config.yaml
model: "masked image model"
dataset: "regions of photos with short descriptions (Visual Genome)"
train_examples: 101725
image_size: 32
crop_scale_min: 1
horizontal_flip: true
translate: 0.12
method: "mae"
mask_ratio: 0.6
loss: "mse"
encoder_arch: "vit"
encoder_norm: "layernorm"
encoder_norm_position: "pre"
encoder_activation: "gelu"
encoder_mlp_ratio: 4
encoder_head_dim: 16
encoder_fused_qkv: true
encoder_bias: "all"
encoder_qk_norm: false
encoder_layer_scale_init: 0.1
encoder_parallel_block: false
encoder_inner_norm: false
encoder_moe: "top_k"
encoder_num_experts: 16
encoder_moe_every: 2
encoder_expert_mlp_ratio: 1
encoder_experts_per_token: 2
encoder_shared_expert: false
encoder_patch_size: [2, 2]
encoder_layers: 8
encoder_width: 192
encoder_positions: "rope"
decoder_width: 192
norm_pix_loss: false
decoder_layers: 6
residual_init: "zero_last"
optimizer: "muon"
muon_scale: "original"
learning_rate: 0.011
momentum: 0.9
nesterov: false
orthogonalizer: "newton_schulz_5"
adamw_lr_other_params: 0.0011
max_grad_norm: 5.0
ema_decay: 0.999
max_steps: 7400
batch_size: 96
epochs: 7.0
lr_schedule: "cosine"
final_lr_fraction: 0.1
warmup_steps: 370
weight_decay: 0.05
adamw_weight_decay_other_params: 0.05
Rows from block 2 of the encoder, named by matrix and row number. Rows with one number belong to one neuron. Each number is 128 + 24 x the weight over the matrix's rms, rounded and kept within 0 to 255. All counts start at 0.
# fc1: MLP up (encoder.blocks.2.mlp.fc1.weight, 768x192), inputs 96-191
# fc2: MLP down (encoder.blocks.2.mlp.fc2.weight, 192x768, transposed), outputs 96-191
fc1.273 [181 176 124  78 119 113 154 192 172 114  92  92 104  35 107 117  96  67 127  62 101 106  77 113 226 172 113  59 185  61 106 108  62 100 123 135 177 220 175  97 124 178 119 118 107  95 170 133  94 128  80 155  90 110  99 110 143 147  37 109  92 162 161 200  93 175 120 101 116 109  94 111  89 101  99 185 173 179  93  89 195 141 107  46 118 111 150 167  78 216 120 171 113 121 110  88]
fc2.273 [132 183 154 160 162 165  80 176  78 146 137 147 130 172 141 105 155 165 151 133 113 147 145 104 122 132  89 180 126 161 165 103 198 130 113 104 121 109 113  31 127  75 205 135 172 126 143  99  94  85 134 117 147 108 113 158 152 103 115 152   5 119 115  82 108  52  95 105 131 102 147 130 108 139 176  82 133 130 219 105  94 140 126 207 170 173 140 174 162 112 168 123 117 113 139 160]
fc1.274 [128 116 117 148 130 132 128 118 121 126 134 125 151 124 123 138 134 131 113 137 134 133 126 116 118 130 131 140 133 121 128 126 132 127 114 126 139 120 138 140 140 138 125 129 119 134 132 120 124 116 131 119 117 133 128 124 144 134 127 126 138 131 134 124 124 123 118 114 131 126 135 129 123 118 131 121 122 116 135 136 124 137 120 130 137 132 139 146 125 139 122 133 129 136 137 129]
fc2.274 [124 136 122 113 130 132 128 131 127 126 129 134 121 136 126 124 120 133 136 122 121 126 133 134 133 122 128 116 133 131 129 126 129 135 134 121 120 128 123 120 125 120 127 126 130 132 126 132 128 143 128 128 123 131 127 122 121 147 127 119 123 127 124 129 127 126 133 137 125 134 126 116 136 127 125 130 123 138 126 119 132 120 128 131 126 124 125 126 125 122 137 129 121 125 121 126]
fc1.275 [168 177 158  88 134  66 155 186 153 183 115 107  87 197  87 159 107 123 133  45 161 137 109 102 172 121 147  89 163 170  94 175 127 136 132 182 115 166 120 136 142 140 111 161 105 139  64 131 107  91 113 158  90 175 116 148  94 164 113 130  69 128 213  47  96 230 108  96 152 140 115 108 140  75 164 192  87 107 143 125 160  88  99  98  41  76 186 163 135  96  95 126 148  98 141 110]
fc2.275 [201 183 149  83 140 154 132 216 120 111 115 150  81 123 124 101  87 154  98  90  90 111  96 155 165 121  96 163  87 153 144 119  98 111  59  73 166 141 153  91 124 105 151 175 180 158 132 128 117  96 130 130 156 105  97  87 134 159 146 118  94 108 127 110 151  48 141 150  62  75 144 180 137 147  89  76 204 113  61  99 130 123 148 145 196 167 131 125  94 135 155  72 108 169 165 110]
fc1.276 [127 123 126 137 126 127 120 122 135 109 124 135 124 106 148 126 109 125 131 126 123 131 142 141 145 131 115 114 148 128 123 134 138  99 152 129 108 143 127 148 124 134 122 131 152 134 112 147 132 125 131 131 129 122 111 130 129 120 107 122 135 143 142 132 120 121 148 106 115 138  99 156 133 140 114 143 118 151 124 145 154 124 122 135 107 121 128 109 127 102 126 135 150 106 129 167]
fc2.276 [132 117 134 106 134 120 126 143 139 121 134 106 107 135 130 133 125 106 107 123 125 120 136 115 125 144 129 149 130 134 128 129 125 132 139 128 140 145 138 130 123 110 139 134 110 118 135 128 130 112 134 130 146 134 142 122 127 134 132 134 122 145 124 122 143 134 136 126 150 142 159 123 102 140 132 112 123 122 119 114 136 118 135 117 138 127 142 124 125 127 129 136 131 160 117 112]
fc1.277 [146 137 132 145 126 118 104 111 114 133 144 121  93 114 125 113 115 140 124 108 113 139 134 145 163 145 111 142 129 112 125 140 114 123 127 118 124 130 118 123  88 115 133 132 150 136 131 126 131 114 109 133 120 138 110 125 127 137 129 130 142 132 113 114 136 131 120 124 151 138 118 156 131 143  99 137 122 150 129 114 135 126 136 137 119 149 140 123 109 117 122 153 146 104 123 158]
fc2.277 [110 135 109 133 112 134 133 136 108 123 139 146 133 110 128 128 130 116 140 115 106 145 143 154 110 145 141 133 120 128 127 123 136 132 116 147 129 132 132 130 161 131 110 131 127 125 127 113 135 130 147 124 120 126 141 142 144 144  84 124 126 129 134 123 108 130 151 115 124 148 125 109 115 131 144 114 129  99 131 130 111 152 112 136 143 130 123 139 132 131 132 125 110 139 127 127]
fc1.278 [ 87 165 141 135 139 123 120 111 131 132  94 165 102 168 124 126 140 133 149  87 118 131 147 148 120 107 149 149 131 144 151 157 115 135  94 128 127  95 125 130 144 145 131 131 107 107 102  83 131 148 134 118 153 122 128 140 141 127 133 146 111 129 117 123 112 149 151 112 154 141 112 125 139 158 150 113 105 139 141 121 109 119 139 140 102 103  84 157 131 141 113 132 130 137 101 132]
fc2.278 [182 124 118 132 117 112 184 138 149 125 166 100 149 106 141 148 126 150 147 158 130 125 109 104 121 130 108 126 117  99 128 140 117 144 180 125 125 124 167 105 142 127  89 122 103 100 127 147 113  99 134 120 130 143 143 158 116 164 107 152 123 124 112 152 158 148 138 141 137 142 141 117 111 116 106 127 112 140 124 147 137 122 113 151 135 119 119 117 120 153 120 134 121 115 147 145]
fc1.279 [ 70 140  90  69 124 239  68  80 179 149  30 113  94 166 126 160 149 114 194 169 152 134 170  50 186  60 109 111 210 122   0  14 150  55  72 140 208 162 102 103  33 194 100 151 181 134 159 217 153 134 142 137 106 119 181 136 255  44 143 101  73 154  89  73 178  90 161 156 193 100 255  55 119 185 255  52 154 197  76  86 113  58 179 116 140  92 158  14  24  65 130  38 120 192 107  29]
fc2.279 [124 181 121 235 147  69 205 247 105 130 255  96 225 148  81 172 174  68  87 148 150 106  85  61  99 132 211 141  74 194  91 182 141 120 242 113 104 144  77 157 233  71 193  72  74 146   0 149 136 116 100 104  82  93   2 151  14 164 102  97 203 124 133 242 125 230 134 149  65 181  95 159 111  88  27 148 156  34 186 147 165 240  60 155 135 113  55 110 134 111 221 168 192 149 205 187]
fc1.280 [110  68 150 113 141 131 145  88 156 141 220  92  84 151  67 120 124 155 113  77 153 146 108 172  93 110 149 151 106  97 184 151 161 114 177  89 116 145 106 140  92 135 148  99 149 135 167 205 131 144 123 111 116 150  63 125 101 103 108 131 177 121 176 124 160  89 101  69 138 131 182 176 155 168  90 149 143 120 152 116  99  68 134  71 114 160  71 125 170 139 136 126 133 164 170 156]
fc2.280 [143 132 115 152 139 129 129 136 162 109 103 176 168 144 120 124 103 144 125 129  82 148  92 142 127 156 181  96 153 137 121  78 100 126  52  98 138 157 158 103 160 178  95 167 118 103 166 203 103 149 151 138 151 127 166  91 108 104 181 129 176 158  86 155 125 183 132  88 122 137 114 101 200 162 115 159 130 109 188 142 147 175 172  79 138 139 244 103 128 111 104 158 122 174 109 121]
fc1.281 [122 122 126 131 129 119 137 118 117 122 129 126 133 125 139 119 111 135 136 141 136 128 141 144 132 120 119 123 132 117 123 132 131 113 144 146 100 130 122 141 130 117 125 118 160 139 122 135 136 123 151 134 125 123 110 142 110 121 117 132 113 144 139 120 130 116 132 106 114 139 108 138 131 131 118 143 135 142 114 135 139 108 133 120 120 127 126 118 124 119 128 134 134 126 128 172]
fc2.281 [127 110 132 123 120 127 140 135 135 127 136 116 119 132 138 122 142 122  88 116 144 122 119 118 132 135 129 130 132 151 121 137 127 140 131 121 150 142 137 134 126 134 127 118  95 111 139 121 127 133 118 133 126 137 132 119 129 142 128 148 135 142 131 130 114 132 116 127 137 145 156 142 115 128 129 132 114 139 128 115 130 133 138 130 124 131 143 130 140 128 140 150 132 147 110  96]
fc1.282 [141 119 131 131 126 119 133 123 128 115 130 124 139 131 131 141 133 139 123 118 128 129 126 117 127 126 119 134 117 121 134 128 126 107 139 125 122 121 135 119 135 153 130 109 152 126 128 119 137 138 140 121 126 135 135 133 125 127 117 146 106 119 136 126 138 127 130 140 137 131 136 127 120 124 139 130 123 112 110 135 106 138 126 114 123 129 133 134 132 122 137 133 109 141 108 145]
fc2.282 [123 136 121 139 133 137 123 132 133 118 121 130 117 118 131 137 124 131 120 132 130 134 125 133 132 126 140 122 132 142 136 137 131 132 129 128 129 130 126 140 127 127 133 127 116 121 136 131 125 124 121 121 126 137 130 122 133 139 118 121 146 125 131 136 125 136 128 129 114 123 127 127 130 132 121 124 127 151 147 126 132 126 129 139 121 118 125 116 136 133 119 122 141 126 133 122]
fc1.283 [125 124 129 141 116 103 144 126 138 141 107 121 126 128 128 133 127 138 127 143 133 127 122 115 150 114 120 131 140 109 122 127 128 113 128 127 146 111 156 122 115 146 120 124 129 125 128  98 105 139 122 143 129 126 103 138 133 131 150 133 160 120 104 126 132 132 139  95 136 142 139 115 125 121 117 111 126 142 132 127 134 123 125 135 160 127 130 102 118 127 142 131 125 131 153 121]
fc2.283 [141 142 117 127 125 135 103 122 125 126 138 139 124 118 124 132 126 136 120 111 135 121 144 125 126 136 121 117 119 151 125 135 125 123 125 112 118 145 111 131 143 113 134 118 123 115 143 142 143 124 125 137 141 129 135 122 124 130 102 126 106 139 133 125 124 134 120 153 128 126 129 122 135 127 124 125 121 127 144 119 130 127 139 126  98 133 124 134 136 124 116 116 120 130 111 143]
fc1.284 [251  88 122  96 132 146 207  52  99  84 200 109  69 142  96 126 144  94   0 135 135 109 201 217  56 180 147   0 170  91 184 137 127 112  94 156 162 107 168 184 118 173 117 102 125 138 152  62 177  76  98  58  90 169 255 255  71 133 117  31 253 124  65  58  94 114 127 165  45  92 230 142 130  83 156 168 202 148 107 168 149  35 118 144 100  96  67 167  59 117 113 174  91   3 111  97]
fc2.284 [108 204 212 176  87 120 137 226 118  90 130  70 178 104 180 132 118  97 160 200 141 127 140 167 177 111 128 255 104 205 139  74  82 166 134  55 126 162 149 137 131  52 205 174 115 109 176 131 123 148  96 139 120  85  60  21  39  82 162 141 145 123 100 209  89 203 116 100 142 134 156 144 172 122  63  82 152  31  56 111 125 125 135  89  99   0 180  73 126 138 131 114 137 137 156 138]
fc1.285 [140 110 131 137 125 133 149 137 149 114 165 137 115 134 117 111 123 127 125 157 138 123 156 147 134 134 143 136 153 126 120 125 137 145 106 116 144 117 104 127 120 134 125 139 130 125 121 140 128 117 113 126 138 131 136 100  99 130 118 129 145 134 140 116 136 139 129 118 143 131 130 116 117 139 118 142  90 140 139 126 146  80 152  96 128 138 129 116 114 164 133 152 145  97 119 108]
fc2.285 [118  93 121 141 133 146 112  99 105 160 130 142 135 140 134 153 108 168 134 147 147 154 129 138 101 114 130 119 142 137 111 139 105 137 132 117 126 106 130 110 145 130 114 120 137 114 143 130 133 130 123 132 104  99 136 148 133 136 133 152 139 113 118 141 101  97 120 115 108 129 122 157 148 129 108 123 146 134 117 148 101 123 145 155  92 123 133 127 134 140 101 174 161 135 128  99]
fc1.286 [142 126 111 123 116 143 126 131 131 143 136 113 141 151 124 123 150 126 111 121 149 134 107 135 132 150 127 110 136 124 122 130 125 137 141 102 141 131 126 145 120 145 124 134  85 114 137  96 125 123 115 113 164 141 133 113 133 129 124 139 118 104 136 138 126 127 123 151 133 131 136  98 126 120 147 129 116 143 121 112 117 113 138 114 132 124 106 150 122 127 139 142 139 131 116 122]
fc2.286 [128 110 124 105 148 127 148  90 133 141 136 147 134 143 132 153 114 133 109 114 113 109 134 141 130 115 131 119 133 113 104 126 128 134 119 133 128 131 106 127 125 129 111 103 135 150 110 140 137 139 125 124 147 138 121 121 107 122 114 118 132 117 132 131 125 127 139 112 120 115 128 109 134 133 122 138 154 118 133 132 144 133 110 118 132 133 139 129 133 128 117 137 110 136 134 140]
fc1.287 [182 116 142 134 125  91 147  55 134 133 183  28 130  64 114 126 112 117 134  93 172 115 139 133 142  87 119 131 193  73 104 139 153 126 111 173 128 172 129 113 117 128 125  94 152  99 145 183  94 109 130 143 144 113  94 105 157 135 101 167 116 148 153 138 112 143 139 137 116  74 162 109 125  89 100 159 130 169 114 139 192 139 113 134 172 144 151  81 124 138  97 167  84  79  86  85]
fc2.287 [ 78 155 106 115 143 137 146 158 141 118  80 133 150 166 117 117 114 112  95 129  77  98  83 102 173 134 139 150  78 156 142 140 139 166 131 115 142 124 120 115 160 131 155 160 102  64 155  93 142 127 116 118  95 138 134 142  95 121 116 128 118 132 108  86  63  86 156 116 101 112 118 165 152 136 155 101  79  80 131 104 125 123 161 180 137  93 113 146 156 119 193  81 127 188 171 197]
fc1.288 [120 180 115  96 134 137 121 158 119  85 141 139 112 129 137 101  84 135 115 127 128 131 139 126 132 108 122 115 122 142 135 133 124 132 146 140 119 117 121 125 121 110 125 124 139 124 117 136 131 119 138 132 133 141 117 127  99 133 122 120 139 151 136 145 121 143 142 133  98 150 124 116 138 126 142 138 117 157 140 138 159 103 132 127 103 128 122 133 131 125 113 134 135 108  93 130]
fc2.288 [122 112 130 141 130 119 112 120 124 147 117 133 134 130 127 141 150 136 133 142 136 149 122 133 132 161 120 140 113 131 134 129 139 115 133 132 128 130 144 144 126 154 120 130 137 119 126 131 107 127 134 122 112 104 136 128 156 139 133 125 120 117 125 119 128 129 108 138 149 137 132 149 130 122 122 123 130 118 130 135 103 145 118 133 152 134 143 101 142 135 132 120 141 133 150 120]