Weights of a small masked image model: encoder norm layernorm.
Rows from block 6 of the encoder, named by matrix and row number. Rows with one number belong to one attention dimension. Each number is 500 + 25 x the weight over its row's rms, rounded and kept within 0 to 999. All counts start at 0. Numbers have three digits each. After the name is the row's rms in percent of the matrix's.
# v: attention query, key and value (stacked) (encoder.blocks.6.attn.qkv.weight, 576x192, the v third), inputs 0-191
# proj: attention output (encoder.blocks.6.attn.proj.weight, 192x192, transposed), outputs 0-191
v.12 097:500478501537531521465459512467487429540519538527509449513565512502500487489555535518518520497502511449500521545496533521500508442470526509497523517522503504452487516486504493541512482522496443478484483478489478484495503470544518503493485529511509521489523496460471505512424483517527469480501514508520456497472497522545500473495482491514505547500503515497456508485462521495515502469560528506539485493485502475497509452490479494507464541519516497526470520470479504498505543482514502498472487514507502504476484508492528516478522506501464546483487523502478482523545478460479507522
proj.12 109:505589491493498456532468542505496473516522483530532524449475513518497499492497505460479448505512509435510513539519489498472455527495522491488500518505500467502454486503497498491481519470462533543535535489493489512508526546469507507497507508518495522517496503512513497513496465512465473501543509511500512522502500489509462495449457500468517477536475501442491495487474533484532486500490494496521509477516509562486475493500507515478513465475493518510498421483511508496525485534510489544516480499500521469456478513480480474466495511529546505506469445522501468528496518534493514451
v.13 120:485479468492515496464515513508470486504498562484463491500524533505509482497518540485510489481495447475483498483497503489498535549463502469502538481505506500504480553494516501504461514533446517482477489477524528506565540523496473514537490468529503481513503523469515535525477498492482425509539483540477465508512490479517496447519468518495462505491480537525498531514511499517470510509553532485546527501491477500477521475520490499470488478511485482499456465482547501489486527541481544452510491497488484493483472533505516479500465510547512559456539473521494511499507512491480482515
proj.13 126:486510499518545521531495473487513520495546484475520500469521456478460513505516516504402506486496505476491508531477478492501464440479532490521498502456501516457465491503483478523481547521494506526521502490532516497491486553505536499483505493482544500503484507519527489526495451511544501524483546510497527527502500514501467489434517501501501500513505546484514520522483491503506478518514492535521485485526451551470437526502533501497488470516534500500488470513475502563496475499502496494518479530529486500469500554526461557486517528489487491509483491488534499526491469549504497525
v.14 109:515481489503512460449484478500500454496491479498515458488476480473527498543502526517508495546499513546499492520471447495513496484487498531494502482515520530482449531487495473538471496467495536495483458509496539502536485509487552517501519519546531493483483505500500511550513475476470463486513444540454490518501501503530498445523515518474431495492553502482471519572479510518503494486503454491526512496512500512486487516490499500513530464485499491504471499524490456488458549525475520480509491528511524501481478471518486488535512513510519569478517465499539516522500506545509518486
proj.14 112:535548486480501522532490481499508529518548505509495556511477497481507524446509503508453507507451449451498486500547531483507508541509553498535502541532523519483522488485468493528480500480513464482516469466493469487511499471467480496511497514515476480473494522492518488509490474469534491523533533478423490526501521468515466553505506491511544473517538516496521524511471503537491479498461533460520473518502448521476486471508508512482470478483514521502540485502526530491533490483488502488514495511513527486494479496473488479514440511480511475506483512487444563504463478521505480519
v.15 096:479469505503480551504497556485508490506501553499483519493478507472489483524500523487502492496492522519480484491494492547523474478479541511464507511502497479493561492476521463486493482498471509481499464521455519516481541509518516505490490479507505495467514477505446452462488485474477514491443464500560501545467539505511436494536509481469535461515477480497462504542484518471535488514496465497543508509524521498514458516498547502478483483505514540523510525491536471510460540496498486540503489514502495509514486509504472554497499514495494526521546438443523540522522514481506514483
proj.15 099:506507474495455498491493501502475530492463505522514464549485484544529533453518500528531483517490458535497501498533477476499481533508480512536499515481490508512514484492510495509545501462513495502504529475495496449491510497548496514525509536524489464514485490516510510482486471512563471466475480514516503506460489476467525528443483498463519505510580528523492475515520508450465488515455470497496538510467457480453548525502473519505529516493483497494503458494508492499491486536506494471566504474491497495520501503523500493466475532504540535489447486516535479483519452456508512473
v.16 120:521508525566511457524493499512470468484454493484480542509486508495470504493471503496545487464502479512536565481499525491483509497515515520505515514470482514476518513518502523452508501538485502478497520489468519504480522476514520468507501507565476490485504494466440508497520530531513492486512525524461503511487504498514505500544440499470508499497461487511462530452505493524488482490483509511490503476505599489512521482504523506469486478472475486454464515471482512514502480466547536486501532523533490491514488528487480522496465509462509530518574499522476503475517551483485515468
proj.16 124:494510481481505498485454517491477482512519518500505485456491511506539535486511481505474520469486475500492507517514504554459544502499472513531519490562532496520460489482494495520495493554456502521465497490567508536472507512470462503466497477452473488465518513492533487497533496497503449486492481528504534511477522525483491518463541502505493533511537517506524547516483493513513484514508519540522476507548458471461541509501497523504508552492531492478480473503462508506500492502511448515473511450447499489510490467493523457477532459533522480501470459457501509519547472515501524512
v.17 118:498499517464470513540464434504520556491451499463480504492503539500482519473548527468492491493482532502499504539528448466506466488494498464517523468492574496541543514540498494499466498485506502498503454470527494518509534524482516462487492503503501522501501487460469492509473522531488546466485505491500474490493484507494517550506505515515516498501539527505503462450488467514468519455450512525466507495502477519511537496478497503501490514490510508490545508496492474526476537512527511523544476508484513528507486579498508492495469480495517506485467493479540542518446487472513497522
proj.17 116:478488486467509470476521542465565458465510502548503456488508451486509470523510476530470497495523540471515524493493471528497495497521500510493502568513487531521536469461552487506495513511542524492504553502421488512478471501501498526518488519410491475493502508526495511476521460453530501523495483494507468497501504552491510509511518488483515527494492499484530502535474481525529518497524465501496506534503523488509498515504501492498493485481492477545519480477477482545495493489484504446453540506475473497517519481554488521477520527511483465530498513482490492516528495536503468513
v.18 128:497501497475499472547503529491490545530478446474492530465493524508475492488489478511527483510492451532489532465494464480535478466515455504537506496502526509490509479565514454462521529541521484502495484553487488473487496446516519512482487458477490501474516527542489479473520547475495507489523523496494501531521488488485523513513514503518547530492505488508560478508487472506512485489508506507509505490559516503506490486493473500483488508492503488512492510508504512540464449578496490517421497520473514460501508482544485469495476525531508499459527490485470514457538490532510528525
proj.18 125:547514499490481523500497515489505484490484493526501477528497528518511519486513506479488519533541548518494523508403473509482503487516461508515505505528491468506453515515515493538493547491481442497455507500504502505487474421438493478495506538477495469544513499467505469505523485515505481498527503521450526488516504484493485491518556495510494496516473480515520532513488517513464538494521488523518487503468520484492494535489489491505497481501481474540508486478481472487473480482492465492577477446510511507482501527529507500519537489506470521542463525464563518555483494527505502490
v.19 126:499475503548485442520573440530499497488456546521502521521494537491498487466496503524491528463492505470502524540475525527502513504490528499492482476504518496451531529497510511501534525498486493481505490507464499506522465499480519525502519510515492503482497477460453540538498544513515474470524544515478442504506517491550514486533451530535513513500512514494440507499529465501511520518449515493454493510492514519525469480497490527495504541447495485530470491507511489504477515465511532466504549531530472500487520518486511522505488488454545491504529498490503488457478490456464506500
proj.19 127:477524474487554493470464479476420547490518498520523478508505470524530483535503508505534499466495469503508502467536407509480460528511524502523500495533523519535516514535472497475516491466477477525458477494538483468545477490531461513481496472486514484498493509516530499517538476502465500490476488505554509464487472515435464460475534466491525503506495476485528532497479486498501497498531544503508508529503477498482541484504504512493503472509514515503503520525469499507514492483516547499473508470488517482483525491504526501523496513535493489483499479447503467483556506531497488442
v.20 125:495489491486503459532504458556527479494534495446482555482519507488503504513530499496545566476473450496481457502512508458490473500521532491545494540524538488451514478527497524503472510506520557464519493498527494477490494519521540508500509504476495510509497498525503513544472495506472513516457512481457491521508526522507511526452497494531512499504505558488497505493504483553484469538450489490477483485500477547489490472515478509490522510486464510492463492440515494505511476470552549486505489520481492514494501463466509474537507517477489520486483489490521513468545492515491437504
proj.20 131:524481533476527507491498466523439511530525495544500458500527484489504496492472474487495461522509524499490500523497508494496545476487484518489511472510510512553489489525482509510513433486470481551518500486494508487556489512481500496487497512530466491507495498513480485543504502506494520478546528546545508510488499496495508437519502509486481432509526451480489508514510467495512489493497531468514532488522487438537468479503487512525482496543500503479483525527481489542513524465452536562488522538513483516468471477489504488492491470442505443494526508492489505489503533528499545446
v.21 121:522547475523546533519477506515523469533527483486489503533504481474472497537503509507467543482514434535487507449510545499490484512483465505538466505538519531515517502487488529495478521512511527488495494504519507486499525518481457502516517468538529502513521465493519553489469503494490514500489453514438499500511524522434486540458506535497458479495484488514511506446472494467515453488484466503523483489485474490510501471507502511523475523530525483491479505537554513524520527484524560511520475506495508486535517474447508485534511522458510464492500481499450501511499498516464465521
proj.21 118:532525499516505486537470529489475528539556502496492479499500507486493529504451494504507467503501497465492465509486487471491516472520534508525506479502455509510459499492519513485553507513527480508524522516522516484523510510517516500517504510503461488509502508547468454504520487490571453494520518514504505575505481473520523454478488509418517495496547545518449490541502526516521466498447483485509465491525578494515464481489491491492492495527508496518472465478496487493547500497462505523461461534533477498495501477497511508502500499472506547457528523491508498511532484527500527509
v.22 123:469455527521504485499461495495507516470479492539500438529523530475513485505520511484509510451550519515504464509473498496504503501473529497487513534453440480532496495480488517573469507500528508541495508494486500511527490521501487509463494515474523499520493516479516458511492516495490527513542467514513497502481495498452470469483519479497518491515458524497514503521501545504478467501527509456511515493536463527478512530502516498490475478495498498503527520499471479521499518503472491497529533478469535487486503573535516487473502511541513436482470438540494500522452504551526527438
proj.22 121:465529519504506491511502512494543465471512467425509527493496500493517501496516501528509498551491542536512522459493486488517519517539489473498495495522523501469489494536498520459513465481467483434511520492484472483499493528501517493502501539520493516472493519494491534459517496485483479504443468472523501512487483538497527560518460499491482467453492517490481443505535461515524464501471480542523481476494484481543468470496521515502509481486496508491486478476511513497527497447515476506474546543534517504494488458490490519503531540445488537541475535501526494463520485483508458542
v.23 124:521527539510489516527470478531489434514516493519517483507497521500509516487508513515550471460579504503500487504489474479472478504506539539481488512473473520476508515509491519504465512475494504489498532487542480543512520595495478493515510526477530483511501495468497493516472528498505558503509512491463500517514522544458477458442549505482497505499488513483482483505541496473479516516525467511495473480465444484516512522513515486478507464530518517472527460509490541512472467493488521495535479486449489532495502544512526502454504533509482486514461453499535500489509464505486473498
proj.23 123:463466457498527490505504513484477525476510524475493496492533428471506513517539502485478522480441556503505520482495501496526556479487484463494480487501536497511515446529503495490523438497553514525532477512484519496527480495537555448472495527547455476453519489495497512498492494517509481504506505528511504495453490520520509531512466497471507472511524509510517491532512458502556480508450531489508513504530490461501481464504492497503503493524533501522496490505508471515526514457501490495463590540497482501507503507454534495503490488494489505506524531492460510494480509528510467473
v.24 130:519447490490516512507528445475474497475521506514481443516480510509509501467479520517406527457524528482488489521482527480513514498483497512460496487507492506484502539473536528515450508490498529489529484484496497494499522527454509496484487515510522505485507509465512536466541519496501487533462509504534541490488472491514528550531561473497496521504546517489530510431512490475503532494499524506493480515503478484473484487512492479509452500452489490531512497508530483468526513531496543507512512523508509540503473461517522556540495466490499496458487531527503526512442485509519465475
proj.24 127:439531504456484518510471520493520522496532538525494512517520510503484500486521483515512467542487459556491530437550458516500481518494545554533502495494509527518538463496506482511489517475481481471467504536478540490469506519549529553536505512516477491502500525570470484514484451493485525503524512466479442502502462530514475464503468512487518469498495485525512485474515491489465478484505467534535506484461533503492533512499512488488457479507546492513514522478503506525466513499483547487500474528501513481457486512485506481524500546504491497483509501480501460511522518475503536514
v.25 117:485521481477547519501490478531459507503522474483508549511473495497514513484475469460532501530499532477526493480521498514502538478506486525450531459492497521532534489520498484496521529477493461525489489447545504515500517516497458474494476440457488522501486483540543532490494519451500527525513488479474487500512498510491509526484541482471510525475527490481544546466518478513463478509495513540504491494494484518502529486509521500517515493499452477475515471514517493484485504547439530459514490510438570488527468493508549502528531505483523443494468516505488467492503501526512512472
proj.25 120:511488471454447507504548521505521534471476477516504526473523448473518535534564491503467493531543480485503466491466526520523518488474501510504498524509529462511471478533502540502451516492511549468544519494474486459472515485476550516514493516466458486497516504518453496500476518437511510507495513496535523515493477488515454463494498487496522468536460465528485521458513516509485509493485490466478501525495511518480493530498501483499482491486498493496531522493490490539502458487522503500503506559536511493503466487504532527471462467528468528528486502515531531525493501508512491573
v.26 158:478537423568496513485507488501487486466485521511527517488477523521498494503477485484481532491507516455504521472545537519488468514447477510522500483517490484475541497461500564480469509523468489491499512464486484459504550571522502520507511497494513504498505476468473531499504518506489537510465443502512495487483497502534496517473485534523463527512500511512451455454495459449484495495498510539462501499490491480516486473513500522519453516501470524491468514530495511512539513498529514481539504526513517522511491476478528527536478519443525531494500486517516504511536528469457504483
proj.26 150:499474522487498484502488509518463500537550534552495491495516484490484505532515497489527525495500416563499511474519499523519506534528541538528499534545493529493503478523509491534522534518512519469505463504502498464503487466476444524515497455437434481516507513499499513512533455475513487495514488496495436579494516464484491477491519489472508539491494540523469500497499509520495432510477497477544483489491543542450526489495518495499511519484523494509493528504490521524502488491499524521463514514493490479513492511482506500488469485473475483499493490464438509517499480511499489511
v.27 122:492529496503467479504529479503510477550509512512509469510441497498469486493500463504475518516423495483487496474481485513446538511486556521474484500462491493501509499501515500490545479519507452497487538508473499504529495510506531523506514455479507436489483507502488519481540497495564482492454524515497482502524588488514534523521477473472512477484473531520508509540518490494503534537533521478537506466501535502515477481520519548474482490508486512503488454489499540458453490487463501571513510514518501510533486515497466462469526486512491487509500524508516492463501496467491506504
proj.27 118:470486464479474513513488534503476518475490519486526544446512491512557525476533496499541502474525533480516470542552491519521501468524493485535500506494475477530517534523504492497478495484490501519501471516519485497543489491536450498474500512507514527520513506465453482528516471560434479451488518491536484497460515529467483479524467482502466506510482471515492532493528482514473489517496497495458565524502482458479485536499488502511495484510521502475472523482490491523514481473514466496483504512469469524461505548486489524488460495525492548540511504481474542510471479551503526467
v.28 141:536468526448485477441463462491488517528516480479519522477505470511465505458544480525502496522495490541509498507500477494497514447569480497464507506497531486519471499463520510521489531477492556501500537473458465497508503467519514513504497466489507489494511494491478504504472463475490522501454520509505507449507475539456495496484520477467545489511525519515555567562519504456525501503506494479471474497487518456490522475496556503501504490483526505497523503496538528494495491527484471477502505489518485545483522511490478530466512491548492513516535503487564495503502509482538506518
proj.28 137:499514498479436517521521522507533476500479522523509482517530509473477528480463482510480439496531531473516510488539503439494476544454509491544501482492504508485504520503522519492459480471554495515521468528511495537507480527465534462497513550503499547487514473517505507511542557487481484490493480524461538479519518489562482488528444501577525519513468477519501475467469511472477522528491509520462541522481494478459487475492448502527510457501523490503484491506443475512511510509501496496517463483507493501536496499492487498508507475490532507498479506497486503505478488452492500475